Rows from block 5, named by matrix and row number. Rows with one number belong to one channel. Each number is 128 + 24 x the weight over its row's rms, rounded and kept within 0 to 255. All counts start at 0. Numbers have three digits each. After the name is the row's rms in percent of the matrix's.
# convs0: first width-7 conv (model.blocks.5.convs.0.weight, 192x192x7), inputs 96-127, a 7 kernel for each
# convs1: second width-7 conv (model.blocks.5.convs.1.weight, 192x192x7, transposed), outputs 96-127, a 7 kernel for each
convs0.143 101:120124139130119107112123131134120097088097149143143151088033068101113099114114144118110131150153149126068124158172149136128142146130119109111107104057097109124114110111162135106084108145189110110106104095104127103109120156134104107105103099122135155165148155149143151145143170166152138134125149126127122136135106095161138144128101096079119136117100098118115132124121116123140143167172141119106108124139137166140092116133105091061065096121124134135156144151148081129136150135115118108100137137145132132110136151145171132098073216194163133120127148116118131152153129116144132125144140126129090107100114126118122158143149152150105069121132140115100117134126128140167141110134
convs1.143 100:139161171144116124127139135112148151110109122086111142147123139120128135144162154132082125146127151164139135115109143146138133095125156175152135140060090137145135101100120112136140159154156087091121136122132137101116101092082101107153163147121132142145094137137111104154185152141111111108126190110076119126128162148112085140151131095133105148162122097081094113128119107114118115117103095111121135147153128155166144104065080081093126135147147137155152137121127118130153117094093113121101107144163151095082065097125140125131104154143140157151120089114086123146129127132112149170153148120106160131100121137153121092095119144143132152144160173133084078058128131156135116107123
convs0.144 101:036077101104103109126132119130141103083123104067115137137118064159155143124140152145090094110126138146127119144139138158148157122135155149115121158111140135134162173190141137133106104106117106104104125134136125153149143134114104109093109127136121098088135137116130164137130143133122102103154163062075091090109118104085116134139137132140096097105122092100097126121126148112113121133141146116103128129106101099132175158168139115105115133130105154136105106103116104097138142139136145147151142144125113108081104102092101110117126076115129101081088079141137135144154149138183161147141129110101099107127138136144125122131148147136148149047087123127114094089104113110101145160151
convs1.144 101:114121139137142152121141151155152158150106104124149155132108137109087107125121106123141123124151144133124167177141158145148120159196193147131140147105105107116137150153105124136109112128123149126119122115117116119132129142148125132141128116110104140186103115099119147144153117098075116112119147130151143138128137131139141138142134131135149145126136137121108172150124131154164153153143148163152127101073089102096113101120122132134121124140157170167134162158125079098101100119138140164104120127114101140151135125125143155138094152134122107116149128110120119098080099121150146125157172133155135128139154144139119084089118121112093099145131125147169172125120130148146129125131
convs0.145 100:107101119132139151166108106111121161151146128126104102131108054146135124126124120165141115115142155160160177166159124088110115149146121113122128108149140124126123148144084099130148136150150129109130133139159147105128130129123125123162150125119122126136117100123119095050047146127115114135142139105151166150120111114112127131129144097073091080082112144115070148135132140145152142153136122092064081045135137140105144140105169150144130124128130153160146129119146145179145139125098114134167169162120112110121132125107104108118113064098114115110102093143150136123108121145156152147142168171172111107137139138157183119096088095130160175103100119119119112103112098114135134126114
convs1.145 101:113110078117133142129126133143144128106093165161142120118138155146107099120127141131104129126147117094107122129131150152166157092110133133136152155124126134118122125111115145158138136147161139130123147154155161159150111111130159164130109130114105129166116104129129118092077138138145158121096111185114101105120128143114096074061108140141184179158109127139138086118137165155141128113147174164125117136136135140108112159197177159136133118093092131119112156158160155111097093122136132137139124127117090089102175149152152154155112117105118107099092080109152148139122113104146095084109136142116128107104118138126122120123116100120119127140140124118113113114111120143137152158127
convs0.146 099:132146139112090084064116118106109121112108084092123145153154138123127159135113103124153149124103112124139159182167115097087070140142121113126144154115096071080127162169121137133115118128150152139107107109102082126125115130154139120138148147112114130151059085110136125119110104087078062105160180144140130130134112076133129146119098093087081112137149146128106078055071100154136114133146151136123091090122133112121123119103135117094092105120118141148150147157165155158151126125140134124148161147138140143143083100114121138148156102106117101093114139111106081059094140144136137100079110153159159157129099100137176130134133118115125132152153137120120115118137114092096092080067
convs1.146 103:150120113145170160135172135097097103095078150143136129125147174169169160158157140146145138121107100119124112113107092074106123127126131109120141152134145165144121118129138096074095139155138096060068105119115096159129112141152145138127123125104112121141115127163173146105073168149134129121137160153137124113125129137118172173148142128146098137126123122112121103087067074072077083138133130120130146153174145132121132143130139143126118123128132134133098076078095114145130115105129140138143114124134119098105177173154126102085106104089085111125136117150142131105089080102149125129129144156151170161115082086095132145123123130143145143121133154152151151155129117104108116098099
convs0.147 101:038078114134147124131138109105115122109098151147112074087111116168116134133106077096100125143129116123137143157158151130133128101130143116118122137151114074116149122127165135117124123100081144132130130127140148162114083104113103139159123090105128137127098130128106087070090141119102111131135126127135148139117117109143142136057087129108122115102143144107079102106123125129112096173182151128108110132088137116097107119073148138133143147134131139114116114097077062118123138134135126097159190169155149147131186140128130128113116077098144122096102119148159146125123129124124110105112123118138140107097117129150164100120136137122115134131110075087130148151103085084086098136144
convs1.147 101:100106127154172177172172192153101109141142162151122160161141147124103101115109111138133136125098125160161132138127119128114073088083134151139136111119129134142121148151102110101107098099098143116108125119122131107129134128158135140179158138130123095092074068121127131115086121115109113125134189136128135107106128119116148143133100104128103125146145127116105078121125097108099102126123147145125147132156135147119134127142143140113093090100082133138149132126100115148124116133143131137129124107097093101073175155133133139110114190166122119113112074093135145115103103104152153127111104128123143181146118134159178109139165160167148136152176197147134162169076107133141132093118
convs0.148 103:124123105117130116118099090096092095103104135113102090083087124112142129117113151157108140116096119164170149138142148156157127118141157151124094092107109122130132128087112116141104104131147106105107103131155129161159134127148168167131117123145121118111128141121132148154126069058074141153132106142131129121107126117112134150153146134138134110114121093099097120132137136131140131126130118132161141123111105148124138124156150121111126139152138109111117142150145156130102112131140105071155159142143138157194125145157152147144145119140114104102112112115095090121140131137125119096138164162157144137143139125119126133128129141146145125157129106106084096115121128145145145136116
convs1.148 097:154147111124136100058121131160143120121134189173149108064097136091117142129099109087118112123105102129095132089077113143131116069092130133139154150111106122118110101107122112114133142124089118133110102121143148113123121089109141172170131097080102142125129134119110117116124115117141129098123141121117105118140169170115099092109126131141113159159125106126093095111103128153163152100086081129130104079113120120151162141153152148144121121118099155145122112095103134155159157112112117081131149152117129154153136126107110130154150106092083096099070025131132121117136151145179156153121088151146171146138137153144140127114121131111104096126171151141115130128121142141119073044108
convs0.149 101:120139145131101097130132133143137099083091149156145144144134128099114104119118084099148148134128133158177159146139122104120117156149142149158133110136104110111121135139078045074100099102114149128113106087094089132156154132126125114136134130115105107107108139135148161169151091121136126117139178120143148136148172155145149148162127118137195148134126108125141139148152143119115109139137142125131147124147148132152136123097152143147149156172172122120121125125122090151125142138114147176130127136151123107093153175136092111151118117108119128122111076159158157134111099095140149153146134116094184164124125128106085090083084075080095095133132129140142137147138161164139119105081
convs1.149 096:162112074095094081108123103088123140111059115113124111135145143124131140125122125123129131155167153155156114110093111132134106123095096122154165160150154144131136106126140153146134139131131117109107121109109124135121097127160146139129127105095114124108111105135135118093083151138136114113138180101097097101106121119131123127144147144154137137119104102132143101095119139131134129161150120123122130130102090112102110091093159138133132136121135124114124128137137110122088101149157165177123110116113094087077156150121118140152132096093102113145160164117098106140149147138088094125108080078118142133120112097107109152152131124148156161102076083108112104128141177173180153134117
convs0.150 100:131135118119118105128091083092126146148141152141114068077100100109113104105108111123139126113086064089131171165132129123142178159156153162148129111144166147132124107097119117127141147130131113105127141100078079137130122130149163140116139150148136148131146129121127146145136114104115146153137132099099072066127157143141151126128137123145104075108134132109081100096115151114129146184168147137108112122116130150132136116097160147144135142119086107133155153143160166081107158147127128113105125129146128112108127142133097086109158155141136129127134137164144125134151157140113113128137130142126072083115122127117117085108105104120132131112099108135154152159159118094081069078088
convs1.150 098:169172150103109132136096125107131127089100134135133096074121169137133139147140132121153134136153147103084146145131137143154145063085111111123148146094054051115158149165112126129129140117094147123115116137147138119118140158153134124107093097081078091106132128141141142120127146122097100121154165124110087106122119116117096131145136145156104113129151138129143073113136138135126115159169151118093113134115116094097118139141158145136121109114122149137143156147156165102097096098111118100129117122141125099137064101123115125116122138127130126134143144116111128121100108118100126164154161174179085094150171158129130137116115093097129148088123137128094099094108127141130110082086
convs0.151 099:133124120114122140130119111089101142162189138130119134155155080112116166145151165118146133103089092107119147152150139133147131085101166170171122081130109124125128130134141091083115130160163153132131121143184222146157144135116108110133145137122132119103130134143132139165134120097108101090118144128122142134123107104145126149132119116140099135140140123166158111088105122141158147137143159153161151137143119096074115150159151122123135144127120123137125116092127142165164128092100112120143141147145155144126041071117134132124122190163139129110077105124126140139143152145118129127129130146123119124120096085127152135133122142131102084086110128150147099079100105117111095109143
convs1.151 103:146159166144101127159098132152140130126151155129109109103129144114088081067097099078161149114104069065084144161116125108146160078110120134141147134078091128150147155155102120127132139141162115121150158139122147142149161137136128111134157164159143147155125114133151161165143131125106085109137125131099095126147125117155129116127152145131121120136141123126142103134144140148149174084109131131115110135103119128150143147156133120117106073048054131096111179188177161204201175148128126122137147131107131134140097120119127135134109121130157148127126124116119113119106114125126133136126130122124111144159155150139165140122100105126135121141118144150126119113142158143141142125117
convs0.152 098:177166169157141164162088105144167170166169116160160157153149125112136149133112120122134127133135126144162178143118132157155150139115123124122113093150125118139160155138147127124116097079077143151141143116089113144134119109123123124129152145112100105111069102142164153160134107126133112104103106110112117105100103076157151149138114112145139128124106092101142128132129133134123129116141135127126130114125136127138130127159140137134119115110108138128126127129135136134138139134124137163091110122133154145139126133125080084134185184163150131113117098107123120110116136155125126142125099111158110124129137154155145123127108104130153125143137125119110087100128128136099074071089
convs1.152 096:112121104100098100089126106089131129129149132156131090105131126115088076114129132136121125115104095085109166149144142154142116131158146152153150145113094088100105122109157141121128125119091174160144134115110110150127125130146177177104120144146129139124145122113119133149130160145122122115112132067117117072094137154127112114118111135173081116100092111108115120115100089087095107148134133139136136143158148108126138123131158146121120140147130134133140121078073105119135146141116121118129100115128118107113145130117124139116090133121127141134131135150174170161152161163127111119134118108109074098134143139150166111106100086067091113108097098113108125128115141120115131128113
convs0.153 101:117118108098100109117096089108129119128121132124125135145153152175153127114121125151152143142126133155174138121108124133128116070096126140148138113094077091129151144122142102091092108101077148145143146140134114144150146130113090098091148150153141149139083106146152144124107130132134149134124134116123102099105128132103124130103105123121087101125120137137137103092108132110125131109119128135154148113144133116104085112137166166145131126130148176137110097105104108151186187152126128125133120107098107129150141124110111109103127132141130121133151156091080099113118122108082094111121135144148131127137138118128152111125133149155178184140119090071059058081144106077103137150145
convs1.153 099:093106099105140164166119130136160157125099109122136141153156137124114110108111122130154141150126095100094109110119143138125142122123120123133138146113111114128147141129117124121112125138136091113121104100111133168160167145119109119092117115114110119139091081107141172176159132126119112131118081142153169153117110092125118101095125139130106119129137126114089123137138143129128113104127134131138134141162148126131125118115178161156156149141132164152122085085095110108089084092118108099084118133143140123107155142137149141127131125145159142115102105083103088077059077104117126128130139157168124120127134127122115105129150139137165183120110126136133156174150174176152120079104
convs0.154 100:122106106099112131119146132142117093098125148156127119141166161134144154137126112094124129112125118115128092099123147154145150135143134142135150127114115106117100107094136125120132147150155141131146148142148156105113123123102080074132135129143140150145162164144106091107132144141110091079060070120094082111142134114147173136093163167093151149137123151147163145141169133098109149161143150146151134139136113140148099048122148139118093102113106131119124134154158141150108100142145137160102131131100075067098148164155131116101086087107101092118136126086135149130110136133082104120129151146120139124113110116109116124154139135129133114137140145122097091116116112116142147139151
convs1.154 100:121129106120127146151140140137129150169172101162181155135105103141142149129107114138155153120121142146142112138151119106136147106114121135130103092156171156149122115131131140132109107135134176169146144135114120132114117120107105124123138120094090091120104120134143137112120142124132152158124081095112111093090075086151153144124111117096127107130147164118068100116117096136137096114131133136146162175152142128108084100122139091061085119108091149156144100076114158098130134127118109121075098139169155143109122128135119103123123130125148147161179181128132136128134145157098127143158127101094207153093070093096101140116105109135158153132126156133124129150139119133143128137148
convs0.155 098:153129114113117117139096112117118139154185143129134123109092095131158183202109115159113105091094121122131121129138140128125112113135119092115151178078083103120108153151130122118120107113107144145157132136133127129126125130131118116090110140154152151152165165128114102120142125110098081118160152101084084109097096125109122111065101148127118133135120141103103126076088098125131130130111117130128092098137133099100144122095135114111116107116120141149147153146130097140103076109125136097119110129162149134132117093100148164151121121104109125122102093159118082073088140160147143136154158156124085127144147146151160131134119106082074126119110126134140143142105126133123101091106
convs1.155 102:089087085161124093156114112108089079137154142133108105113124127123103130133124120131121104106093108102131121117100121141125102135089097127136136150146141156113101112131084142156142147121112163155140143148115111125099117154160144130120120126116139161148092122123130115115133164126121158163151138094125181176093105119123106102110104121145145143139100071114135136126107127103117135129132137150127099112135122117139126074099104092072095130132112097118126112152167139171162145123100128169111120137144124142104090098106119109149129104141169171172171161145147102098123135122131120125148158151145127110128093131167169125153150135129102093126142127128132086051117138126135150147123
convs0.156 098:128139155157124120134144118111110103106082133129130132149145133063074080076110136111210208187135096119140147144151157138118103100105126122108117115126139102095147166203101101111118125113084137104127141105078078119110118140162169149116104104122102097112085098114127143148129132103068073094084088134140144145144127134127126130161166145105129109118127126142148122125118122126120115159166159148118115133148104137147130113128140158173168157147137161147123144129119122100085077056086128129114138156146146163158112132135113095081088134130100101127148142155146128118133133114143143134115100115144154152141142148158163115121133154145111094136139140137139154170150120117106108131134
convs1.156 095:136118113131114089085134115122142144111074127130111091102131140153145140156142132132109120119146166154132065076106135127106081123136153152154128117134146145133125126147126115110106115105089114119110123124129150091116141155147142171105105077094147175161096110086068081086092164149141158170165153135130136136118092082091119113082074093129132130123098076092128091118122125111116139157150140134145144123179157156144130123123143134112114131145152118115137142119090097148124115123131143133133142140155149126131119122108093104109115102116138147153140127139136138132129126128128132126138143154157180152112102115137155136135138149139137163127146152147135121127086122127100099121141
convs0.157 099:144151147143141142138097102109140136094073125129105074079107110189168130110113119109159136125135128114128107132137146140142151111119139136141151146162144126132153159157140137106098111138159152147138129113114136129131128133131116123086089108120099096112085104108114119125111130117114113138140134051064074112152165153114128149127136158130065137153159147132139110093094148160138123162162158147139135124137152134127109083089148129125119116116129099143163151160168190072088120165129086087112118133138138147155132143139113104102099090116121111094069085093089065067094124117091111119139140128120180141113110108083095174169143112102093080131108105119128122097083079106129145132100
convs1.157 099:126139128125128128137107140133118130150176119122114122117099097093095087087091097100133153158144154134140175165140129143163177110140152142122122130071108137124141150164148149138116092114137131135151142143151158145132116101124154134102122130126118099103152171145118116131146098125120122112098133099087100126138140132093083096095113117120109128148167158150129115109117122138156152146160142141140121115096093105123136144133084097096124116115112141137131121129132126163170160138122113077082072096130126138159150159146155134123134094100130135132122100081069073101094103121131133130107055053090121148140118109114124130111115133138138120136152153125106112122073104132133107088089
convs0.158 100:158121099105138154138146147118121129158152112108118116115113095085136135095052082120146121111124151168160119130117115111133147124139153140120107124104106129134146154150094085072101148156160104108132138125126147131114099096122152137089097104105091105112092102119129124107082130133119120144164136130133131125104100099107098089105120133154132123130142103122115141127098129151139149152138122101114131073149145129132128144145102109104118140132123077066087102117134141089109126107109106116105117102090095104103091114130126135128125105076112146162143119124101096104115114106059091131154128111122158135121144164168169153153132098088106113106113112108117131141157163164153137136133
convs1.158 101:169148145118115119105059050079102127140145157136127111108095116119126158154138110103095094117144119091087152152116104111099104114105126128120111099117128114107073093110100146162133121113137097109124148154145142104116117110097131164087086111136152133107153127121145154113096137128114105115125117111148119107145163142157122097093098117150139123139135126152153099123154159161164165112149166145120110134169146124116123135124082097108111114128125099089065082119138177107109114142160120099147142118119096067076095103107125138110125086104139149139164199152153143110070092093087118134147166172170116111091125154180180166191159102095115136096123156175141140111192159143131144134102
convs0.159 099:135116098091083107105145155150137124122104135116088124146140136148167165151127128120108107116123107104098125078102130150160151121137123099114132136084098124142131171189085126157158132097100132121130128112098135153131141159169131102133124103112124115108134117116100106141157163153127111097101103126117099119153143151149166147141141129112140128157136103106134155162160156136116123077110104106116109103136147159151131140162129134136153141129115127091097107136152129098127154130139142122107139140136139116104164177155125123093080114106076081111101088095131154160149138109158160162169144130120155134114109114097102140102115134160142138109128144153153144156127108104150157131127
convs1.159 095:118126119106097092097166156137127119136133110123152147142141140106142141128117119145146137137131117107122124142171159131091108129149140155164156157151153145138153155159127104104122141125111088104118117120123109144139135120130101125129137146133115088082156137130141092086113113114137149135130135080101118127100102105116125141120089092110155129133132114123089141132124112114130150096108119139150154160141145142103079084099121151155135139132153144137124108083112142129108120143118113116147149161158126092076110131137133136134140149173163141118132142170162138134139133120127141140121082064086166143118092095105153120097069060079121170132103104135142116126095116137131092107110
convs0.160 099:096124137109097109139142131132121079063094128097082090097095060133111134118092096122106121120109097084107140140145137138157156119141141122125146151144124125149124102083201180131093113093086095106137154153156157123116131161167148148134150151140119054030148150132137130104090082108116111102107119144160144138140114110098128136101114142149136134111137139101116113104083109124130113137099085060100137142089132135149145147151094106115130134137151089119158161152153159135164150140135117126147147139133154159133148154133114140140135116080104118150143105128104131138140145142113143124114096108146087108110112125129144151146133134140136137136150162158151120099109120104093108106064
convs1.160 101:152146116099059071093125110109110139147127107131131099068084108165168173153126104111113097089125158130101144118104112126140122172147157150149171156127118128136148155132117127140125097127145070087137143142120102112120144156119093105107126142118090102098153120091099129160158154167115094083095087147144148147118115110073127138118106080091151112120135101095108121135122138129112091131123094090086044077079080105124134132147130136124136131119090108129135133119094065126157126144152123110115113127136135138138140144144145158151122137128142151155166162122109096119135115111122151152141144128105109122107111132158168147116112097100113121102116124134124100116180163139130142145128
convs0.161 100:174150133150165142122139132147167149120106125149139131142153125130114123123130180179132125137152147130121118079110126128139145111107096120128127118097097108109123118100115102116139148152152189177128102120113099149165163141124132125107118148134141149157119134144143119083118119112133129100083118149141120117121141131133143123130120114122115124108088084117148151132138137104109125065105098107115113123175145094073087138141089085088110128140147131125139149112114132135121121107126162178133128123152151139158153158159163147122097161175180143145160134107108094107099100114111114130133113081094138128117120142148124130150137124127113100123112120120139150129136158144128124129146
convs1.161 101:134142152127115128128170132125118118109094126113121120138137139125107094130150177166138102129118092114122093107108101126120118116106119144148122071111136148162140135141142158134119079051063151142128144129125128104110140167115094095127121119149119102126084086128161149145128112102149135117114117105115140135117112079176189168137134122113191142117126110097102100119129140097100139130123131130158187138098115167140111079111141130135126128110099138168153125127151135125130136114119123098144130129148151142144099105102088096114119074110164176131088060132116114115144144143153111100092091125135116104127152104101128117122126126111111115141154159135112156168090091103146130116118
convs0.162 102:113118131160160161141122129133123111090092143117106106102127146119133121146131132149147147139156114104138111108114135156146150128135139127122107109157135118138128151127123122118133141139108143138101136146133079103120096111135148132136134115091070126151147143159144126145185144140127118099046105128116139136142145134116119148149117061111146170147111151148155129117142133129129147136132140126104097106115119134146112113163121131130115103107127151134144136064095160143155146124107095077125136124114128136130112114086141155165148143128158156122129121128128131138125122138127106109142073105132119102096102109109134082091106120151150136103096097108121141150135140152138117114112
convs1.162 100:086128143139106079090161155151136121110133159157129108126132144118136144151152156145085070121145152126120139139149130100103126134120129146157139126111130123139130131106051083122147156153144123112106112138148132081127120098072095149155150059097137145152120118048117153131103097091120120128132125110128121120120114140115139129113143142120141128130092077092125109112082069098104123135139149145148113090122122145143134109099117114125119128151149141111071071106124121138119124090089094095154108109118133127114132127115136143098108155140143133130138148130140154159168140138146159124120140165140138138115118148157155124124121113103087146146147134127093092126107114107118121113107
convs0.163 100:106107124125125127136115128131122135139146094097117111111107097121096087088092148193133081102117118104094132114131149168173154113116144151141130123090107120130126139142095115144143126122143124109095110124108099141110112146137155122132116121126126101070155157164149120120153128082070069102128130146124117104111133146128132121087139133126149152147148157110101136124125157157141160129138163154161152125101072101134151130070117124140138130119093140130125136152140149137094086120149129113127120119114106116117128145147154135105102143136150144144138126142141137138118106104154141161153149139139157158138116115120109093104125134137127121125136154144129126137083101124133120108110
convs1.163 102:081111103112110090094106103088126137135133140137128136138150139085099113128145152158135131147129115118134146132119130123101080123115113117128145151135135129101113142162112140142135121119132162148132128115098109126107100093102146187076076101123130115114135131108108102093106108090100143126087128120138143130103120137118107107117136144162136166152133131128147090104127151140125138125156154158145146153107100076094074097131117138138157146121152162173165158134122142133123135140110135140116123123128129121111122135134130099133158131143144147144134147166168132147155150133200171141116098116106117128139149163131116114110104119149155138155125101145155125142129132096083085085087
convs0.164 100:101062065082110106115135148131103106121097089136163139119141141131126122118140121121135135134135126124112184154153150144145114140167161164167162168107129135132154163146109134137108114133119119120123117128125121133128128145164136137154149164172129097118133136146144135139129123155157148136127116153160160116106122109116145131118142132117116109099113117108082109134158130124125113097117125120150151166153148165165097094098161159135138146142099112137139117137136084141109120141162160156168172159124111137139167155151129087115118101117136128142128121109124144151159166153173141114101096073085173174155133116081071108117127083088078071106118111095097124129132103108143152148141
convs1.164 101:145125123120135127141169154134112110094093150162161165153124123153113113145157150110130135131118122106082123151172162153137133106112119113129126120168144122120153149163176158109092116108065124098101116127127137157130134144154169158146144155130102094084142120131119084070071120140145136110101127146116095127124150134142142133090082102135159177159141119090103119124113102114137130127146128084095135144106121136092104135124174162152145149148132100098119155125097078168152150147150107085138149136122129125141153106109142122106107127106099132129116103146157149132128140129117114112125142126101116122142150137109124117126117095104130135113128131123136146127150134149141115113145
convs0.165 101:081100130139148118118084114106140122094094139125143146153153172146102099134158161157111137136102068065073174156160152141153160123100123139143157158141127116099106096093150113099092116118113143131120118105122157168147100123111083091116135128106091144147092086108133124140124143138136113076080112097116124154174155134099101110145129096128178156136117114156156092132154140133155160116132141149137120152111130152152140136095144134137151149136111178146140131102095121096100126128089111115099097124129142120131117126130140148148151111115154161133145166151136142143124103125112099104109107129122141139099063080104130084102119141153143116136115108111129130121129125102122128133128
convs1.165 102:098076113123101079092113123129137122134116139105134147152152152150143143138162160173096091103142146142112121116102112091092110149148139094104093096143140105112148124135124108113130162137132140140138130138128113099096113086076100142134129079097147149138117138074095131138123114105127164144157137128111119121126115120155142129134125119121138136139109133114108109126112099118121113129134147165164129074128156134130144134155152133149133113120120099122128101088108121138108131144123113131144114105103127145130125125096076108145111168168154137083064080142121149174134109116133141148143159156142155173145126111114138138129149154124087147134148117120107147185132163155130124117145
convs0.166 101:124127128131141149149136115099088106119132143128090054048064098166155141129118129142108103145162159152152103115134136114099090152158144114110106129140117078074091132145123135138146156148134153142132117106105112141129123114120098088145167166160141118126138144143141131144155122113109113131144160105103098099109120116148151166151127118142157111103103128125108152149121106111121127133137108088073099145127150154173154162137117099101117135142127113124125129126149175116129134124098074068119131146139124125122104125105101096133156093074059104139127109130111117128113111108096103115132145169185118115126139141130139130120122118129140139115110100119135135132175153128130151160157
convs1.166 103:133112105127151165163089078060082097087087160113054034067126166088107120126127120123128137142136125095095167157146148131113097126146149132126135142098092076089111134141102097118139150145129103101100118142159169146152155158129105095105102098102108125135121111118129122126145150144140142139127121139142139133137134149132146148153143135141124108108104118124140122111110110119125129115100091090096093090124130140157149135141125119122119122128133106108120123127124134094111129143141130131116136136137139137129111076073091097107111121105102087093107120118118127127135141138149136135137136129135116107103118135155161119124126113111128143114110098102119111100140140142139129128134
convs0.167 100:112110140163168173147068070078094114119118172174150135117132135144108089120120087101123140168189158103100130159164161145137146131133148160157142137091089129111078097138143127128137143152148133110115164159135115180190141117118126120131107086106136131082074078063070121130132151153146124109113109140139112091098087115118150122128130109130138123135141158161156138131091094124162155114134132127111130112149146084101108139127126113117133121106102122105106159149134135152157155125097094094169147128132091096107118125133138131102114104143161148117091134123126106101082122151059117120122126110080074129135131103080074143143140149150136141145131129139132138138130123111119115100124
convs1.167 110:146128126131143152110118108081076102150170108109110123145132109157169152156156170157097117129131134158129162157162143137126139151132106128163142131077143148124117110111150145136124144137129106106113114144164131111113124107104106118162131128105110114097093102146153110088082114131126142128122133113096104095106075075124121092106104098132125113119140149132158139133142140150153142134122117135151177190156132121133137116077127126127137126130133142128129124095100131127161171129116138126099110120159154115115121105102110127132147134112115118124141131191137114126104087094156177160131144146141120116118133117126146145127142153155131116128161175173142116104112117134121154146108
convs0.168 102:130128139136147135126190171147140108099115173159134137130127138107127132124143175177120153158153152141128155151136130116132162088129154131129111101114107081115139098056107121129139115080108141133132145160145132110114102106111108101095108110099112128150119129123125117119105081097098081097130135110108118141138108092100100112140148151132147124089091126130136104089116158149134127125122129135133135158111105120140148144098140130108110136166185161163156158142126112143153154150139109118154133130136139126121118125132118131141144122126141132100120143111127123133141150162158156162144114105091156136132114098103094121121123140149142140148127117104088078092163150136126129135125
convs1.168 102:128155169147120110118101107110116109128157134104085102118113099145158152140141110114120119103074083096109155167167149138147149132141162137117096096118111149169144128120109154198171128107108077099117137142158160126127084065074096140113116129141151126101099111119110107126128102127132107117103096131115112133143144148086120128116104131149153165172151106128129149143134149156143111109129142138115111105096129161147159184199154141125125119102095104142159166151109109148130126146144141145092086116132139131129123126117108121147165134126137140141118115108127118083047069096084118122094111136102142136099114125110122097085097095112145158103102090110104108122138113097084078101132
convs0.169 099:120107114156149128123130127121103091109144123139142152150154139103101118140167142106044062101155140099089155136140146135130154098074107141151154139135136142118113128161172134134143143102081094091101110127128101094137119096092101119098127128104103120150149135140145148129170126108120109138128130155148137115076115110105100127153154141127116113115104089090119117134126126114132152104125095069100121113124109112127131162133084077103116102089083106084095163137074122116147145131131112108091106130131128132134183163135124132147148180176183159145151146122139142116102124137114101101128142130111141121103118126125130066049093114126131114140132109113123098092090110118123136131159
convs1.169 100:176123113135137130108140127127141126122095115135137122097077114108119122123123139149143144144136143129142119112126120147143137118155146135148123073083126135130127117107153155133114082081098146137134122099090113120122127153158150111157123100118132129117142124139149133116122033083116113141117127110133130141141102131123105098105103112123113093075113117107103111115153153132073051144154136130123116097081094106117142124100100119136134133152164155150174136117104112145145146141129088100160141124117085054089147151153122095116149118142154142143138089159139103100116127119134135111114137131112125140173167171130080100082119135128102094086077132147136136122088117127129122145131
convs0.170 100:118130134116109087092139112079100128137137119149144127139170167122098135121129183188155174176167137117113154135102099109147158114153161135109110133119116120136153144134126135117090104133127135135139147138152149139132134129101145159132124142115088114117136155165139138132146161154147142136131126150127098093104103113130136115120143120119168162108099144118128126122115145154159140125126138155141148153148158151117111132129118103088089100093074147148126093094086085168139140132150188142139130112116143151112146143143179156148145126108124142133138120092110113124146151146162133110080095107119170168152133121104103115120115117104099115105115117105111132132123127143135135125106
convs1.170 097:103076076090091101109139122144131133123094160140142122118129143112109078098100123155155153126110112127152151135129097095112117150111123130120093089163159159147145131123135147133113112113118113079076086112132133093118121085098124151113093079121114109128113103141156145133121126127108121150136108124100086073069106130136136134118058077116176128083083123138158170156142133135157158122112094101103114108110125137097087136169131120094097134176162161116102116128113111141119117132130132120131140141128149142146156162159154150155154081100104125128138139141159155145121115087164142149113115115126158134121128132129130106089106102100116160164140107108141139144131135138134117123116
convs0.171 100:134135144132123102107128137143130127123103142140146150156137095109107126141124105143135165128116161169155150150145135151170161050126146118121152130100102113125136112119109126139132164165122141151158142107088099130159154139137121120074106124110110113085114112136144127125126141135105095117135157077070101120089067086096115134110105105119204165131099087098092118118138129120136141108132152146140156154139104120104134148134137159179175173147134134132126134151150126121114120111097095083148125111134163168159121105093130142135117101117131129132141131137134122113130135115149161137118137115095187171151124096132165097113134120115126161143137115085102102079181169162161162142124
convs1.171 100:054074102111130132110075095107091092099101105097096128141139148119150172146139157154162139137137142128090098129099093070079114172149116095097134153098114132138136160198130140150130100099104113117129143138151152147126082108118128138169179121116134115124072083125138106101059137128128123116115128169160144153120121089148134110110102100132154138143156138127098119140154151145129132114111114128119116106152169154148131124124133099069070086081088142143134146132124132115086114126145133122131123109111129128122177170144116124152147105124127136157169144131136118116123105076086088090096112130125123118124131113099116155150145138121114129171137104098120133182185175142113119110096
convs0.172 098:145162166141115063034087089104109107133153129136125103102093076066072084081126136135154171140133127106126098107124135126116130149143134126096090104110103093106095086103131124136133113116141055075117152171187173087125124097085107116099104057095121115136154159151161135117099088082082097149157157121105104088069103115102102111146126104126114095112133140119131111124136153127116104105151163163141091072127138091119131123132136134133134145127107078117141149169145144113122133149146119084086131157175159127117125141162159148111089137124122072105158136090080097112104085098127132106107119121155119108107120142139133156123119090077095139154118103113109102103117114118133141129136
convs1.172 100:107139147130121108141110109137125121147150130133117126152160156167182157097092108089142129127123141095077132134150135115126134144130115146150149160088075094117119141158112133164162172161136063055088117125120138125128121104096104108082083117125138111103127132143133146138134114110109093076104108123120105103123155141149159148132139146130103110113115146141140105092090120140165155116141172160094064117075097133138151156165130110117133136147151128120119118134156155153125103114138125096058095130125120134137099113099080094128114105112118116096111111134129119134116116115049099106106124144145143142146148154155149153136128134141150136123147135114049021056148132118147142126105
convs0.173 099:153150141137115125151103108098133158172157147121118127110118116105110128155156130109124133130104109131151120144152139121111100155160135103093107087123117132141153139146087101116111122155163105112129149144145159109122148125108109106133123133119103111125110136119136148140109136153152141128129130135128128153159143109147154170150121141151121119135125106094086109144130150157131129104103125153142154152116103131130125107126103121126135133148174113137138114121146182170143135134112114112129128135143142149166102084106150155131124154128133101073083117153120086082094109086179168170163147109105158134138137116124154132123122124128132128124091092113122122126148165156140117114122
convs1.173 100:098111123142146111106185159143133101084095143140170186142129140137150153143153166158153134109110144151130101096124106085111130134102110131129122137096104101104118094076104125104110149164140067079100112138147165144109105097096092123127142125100098109153133123140131129148168132122101097116141158117125126132134134125134111096098116131128148139133129117122147089110132142127159197107094128145157143128143138124146123152189130114096116143141116136129132143165184201112123135122114106076105129136137115086124124108108104101127139163091096101115095035116109107116137137129140144136092069115146150147113097087109128150133144171152136132166144130103106114127120150150133104090090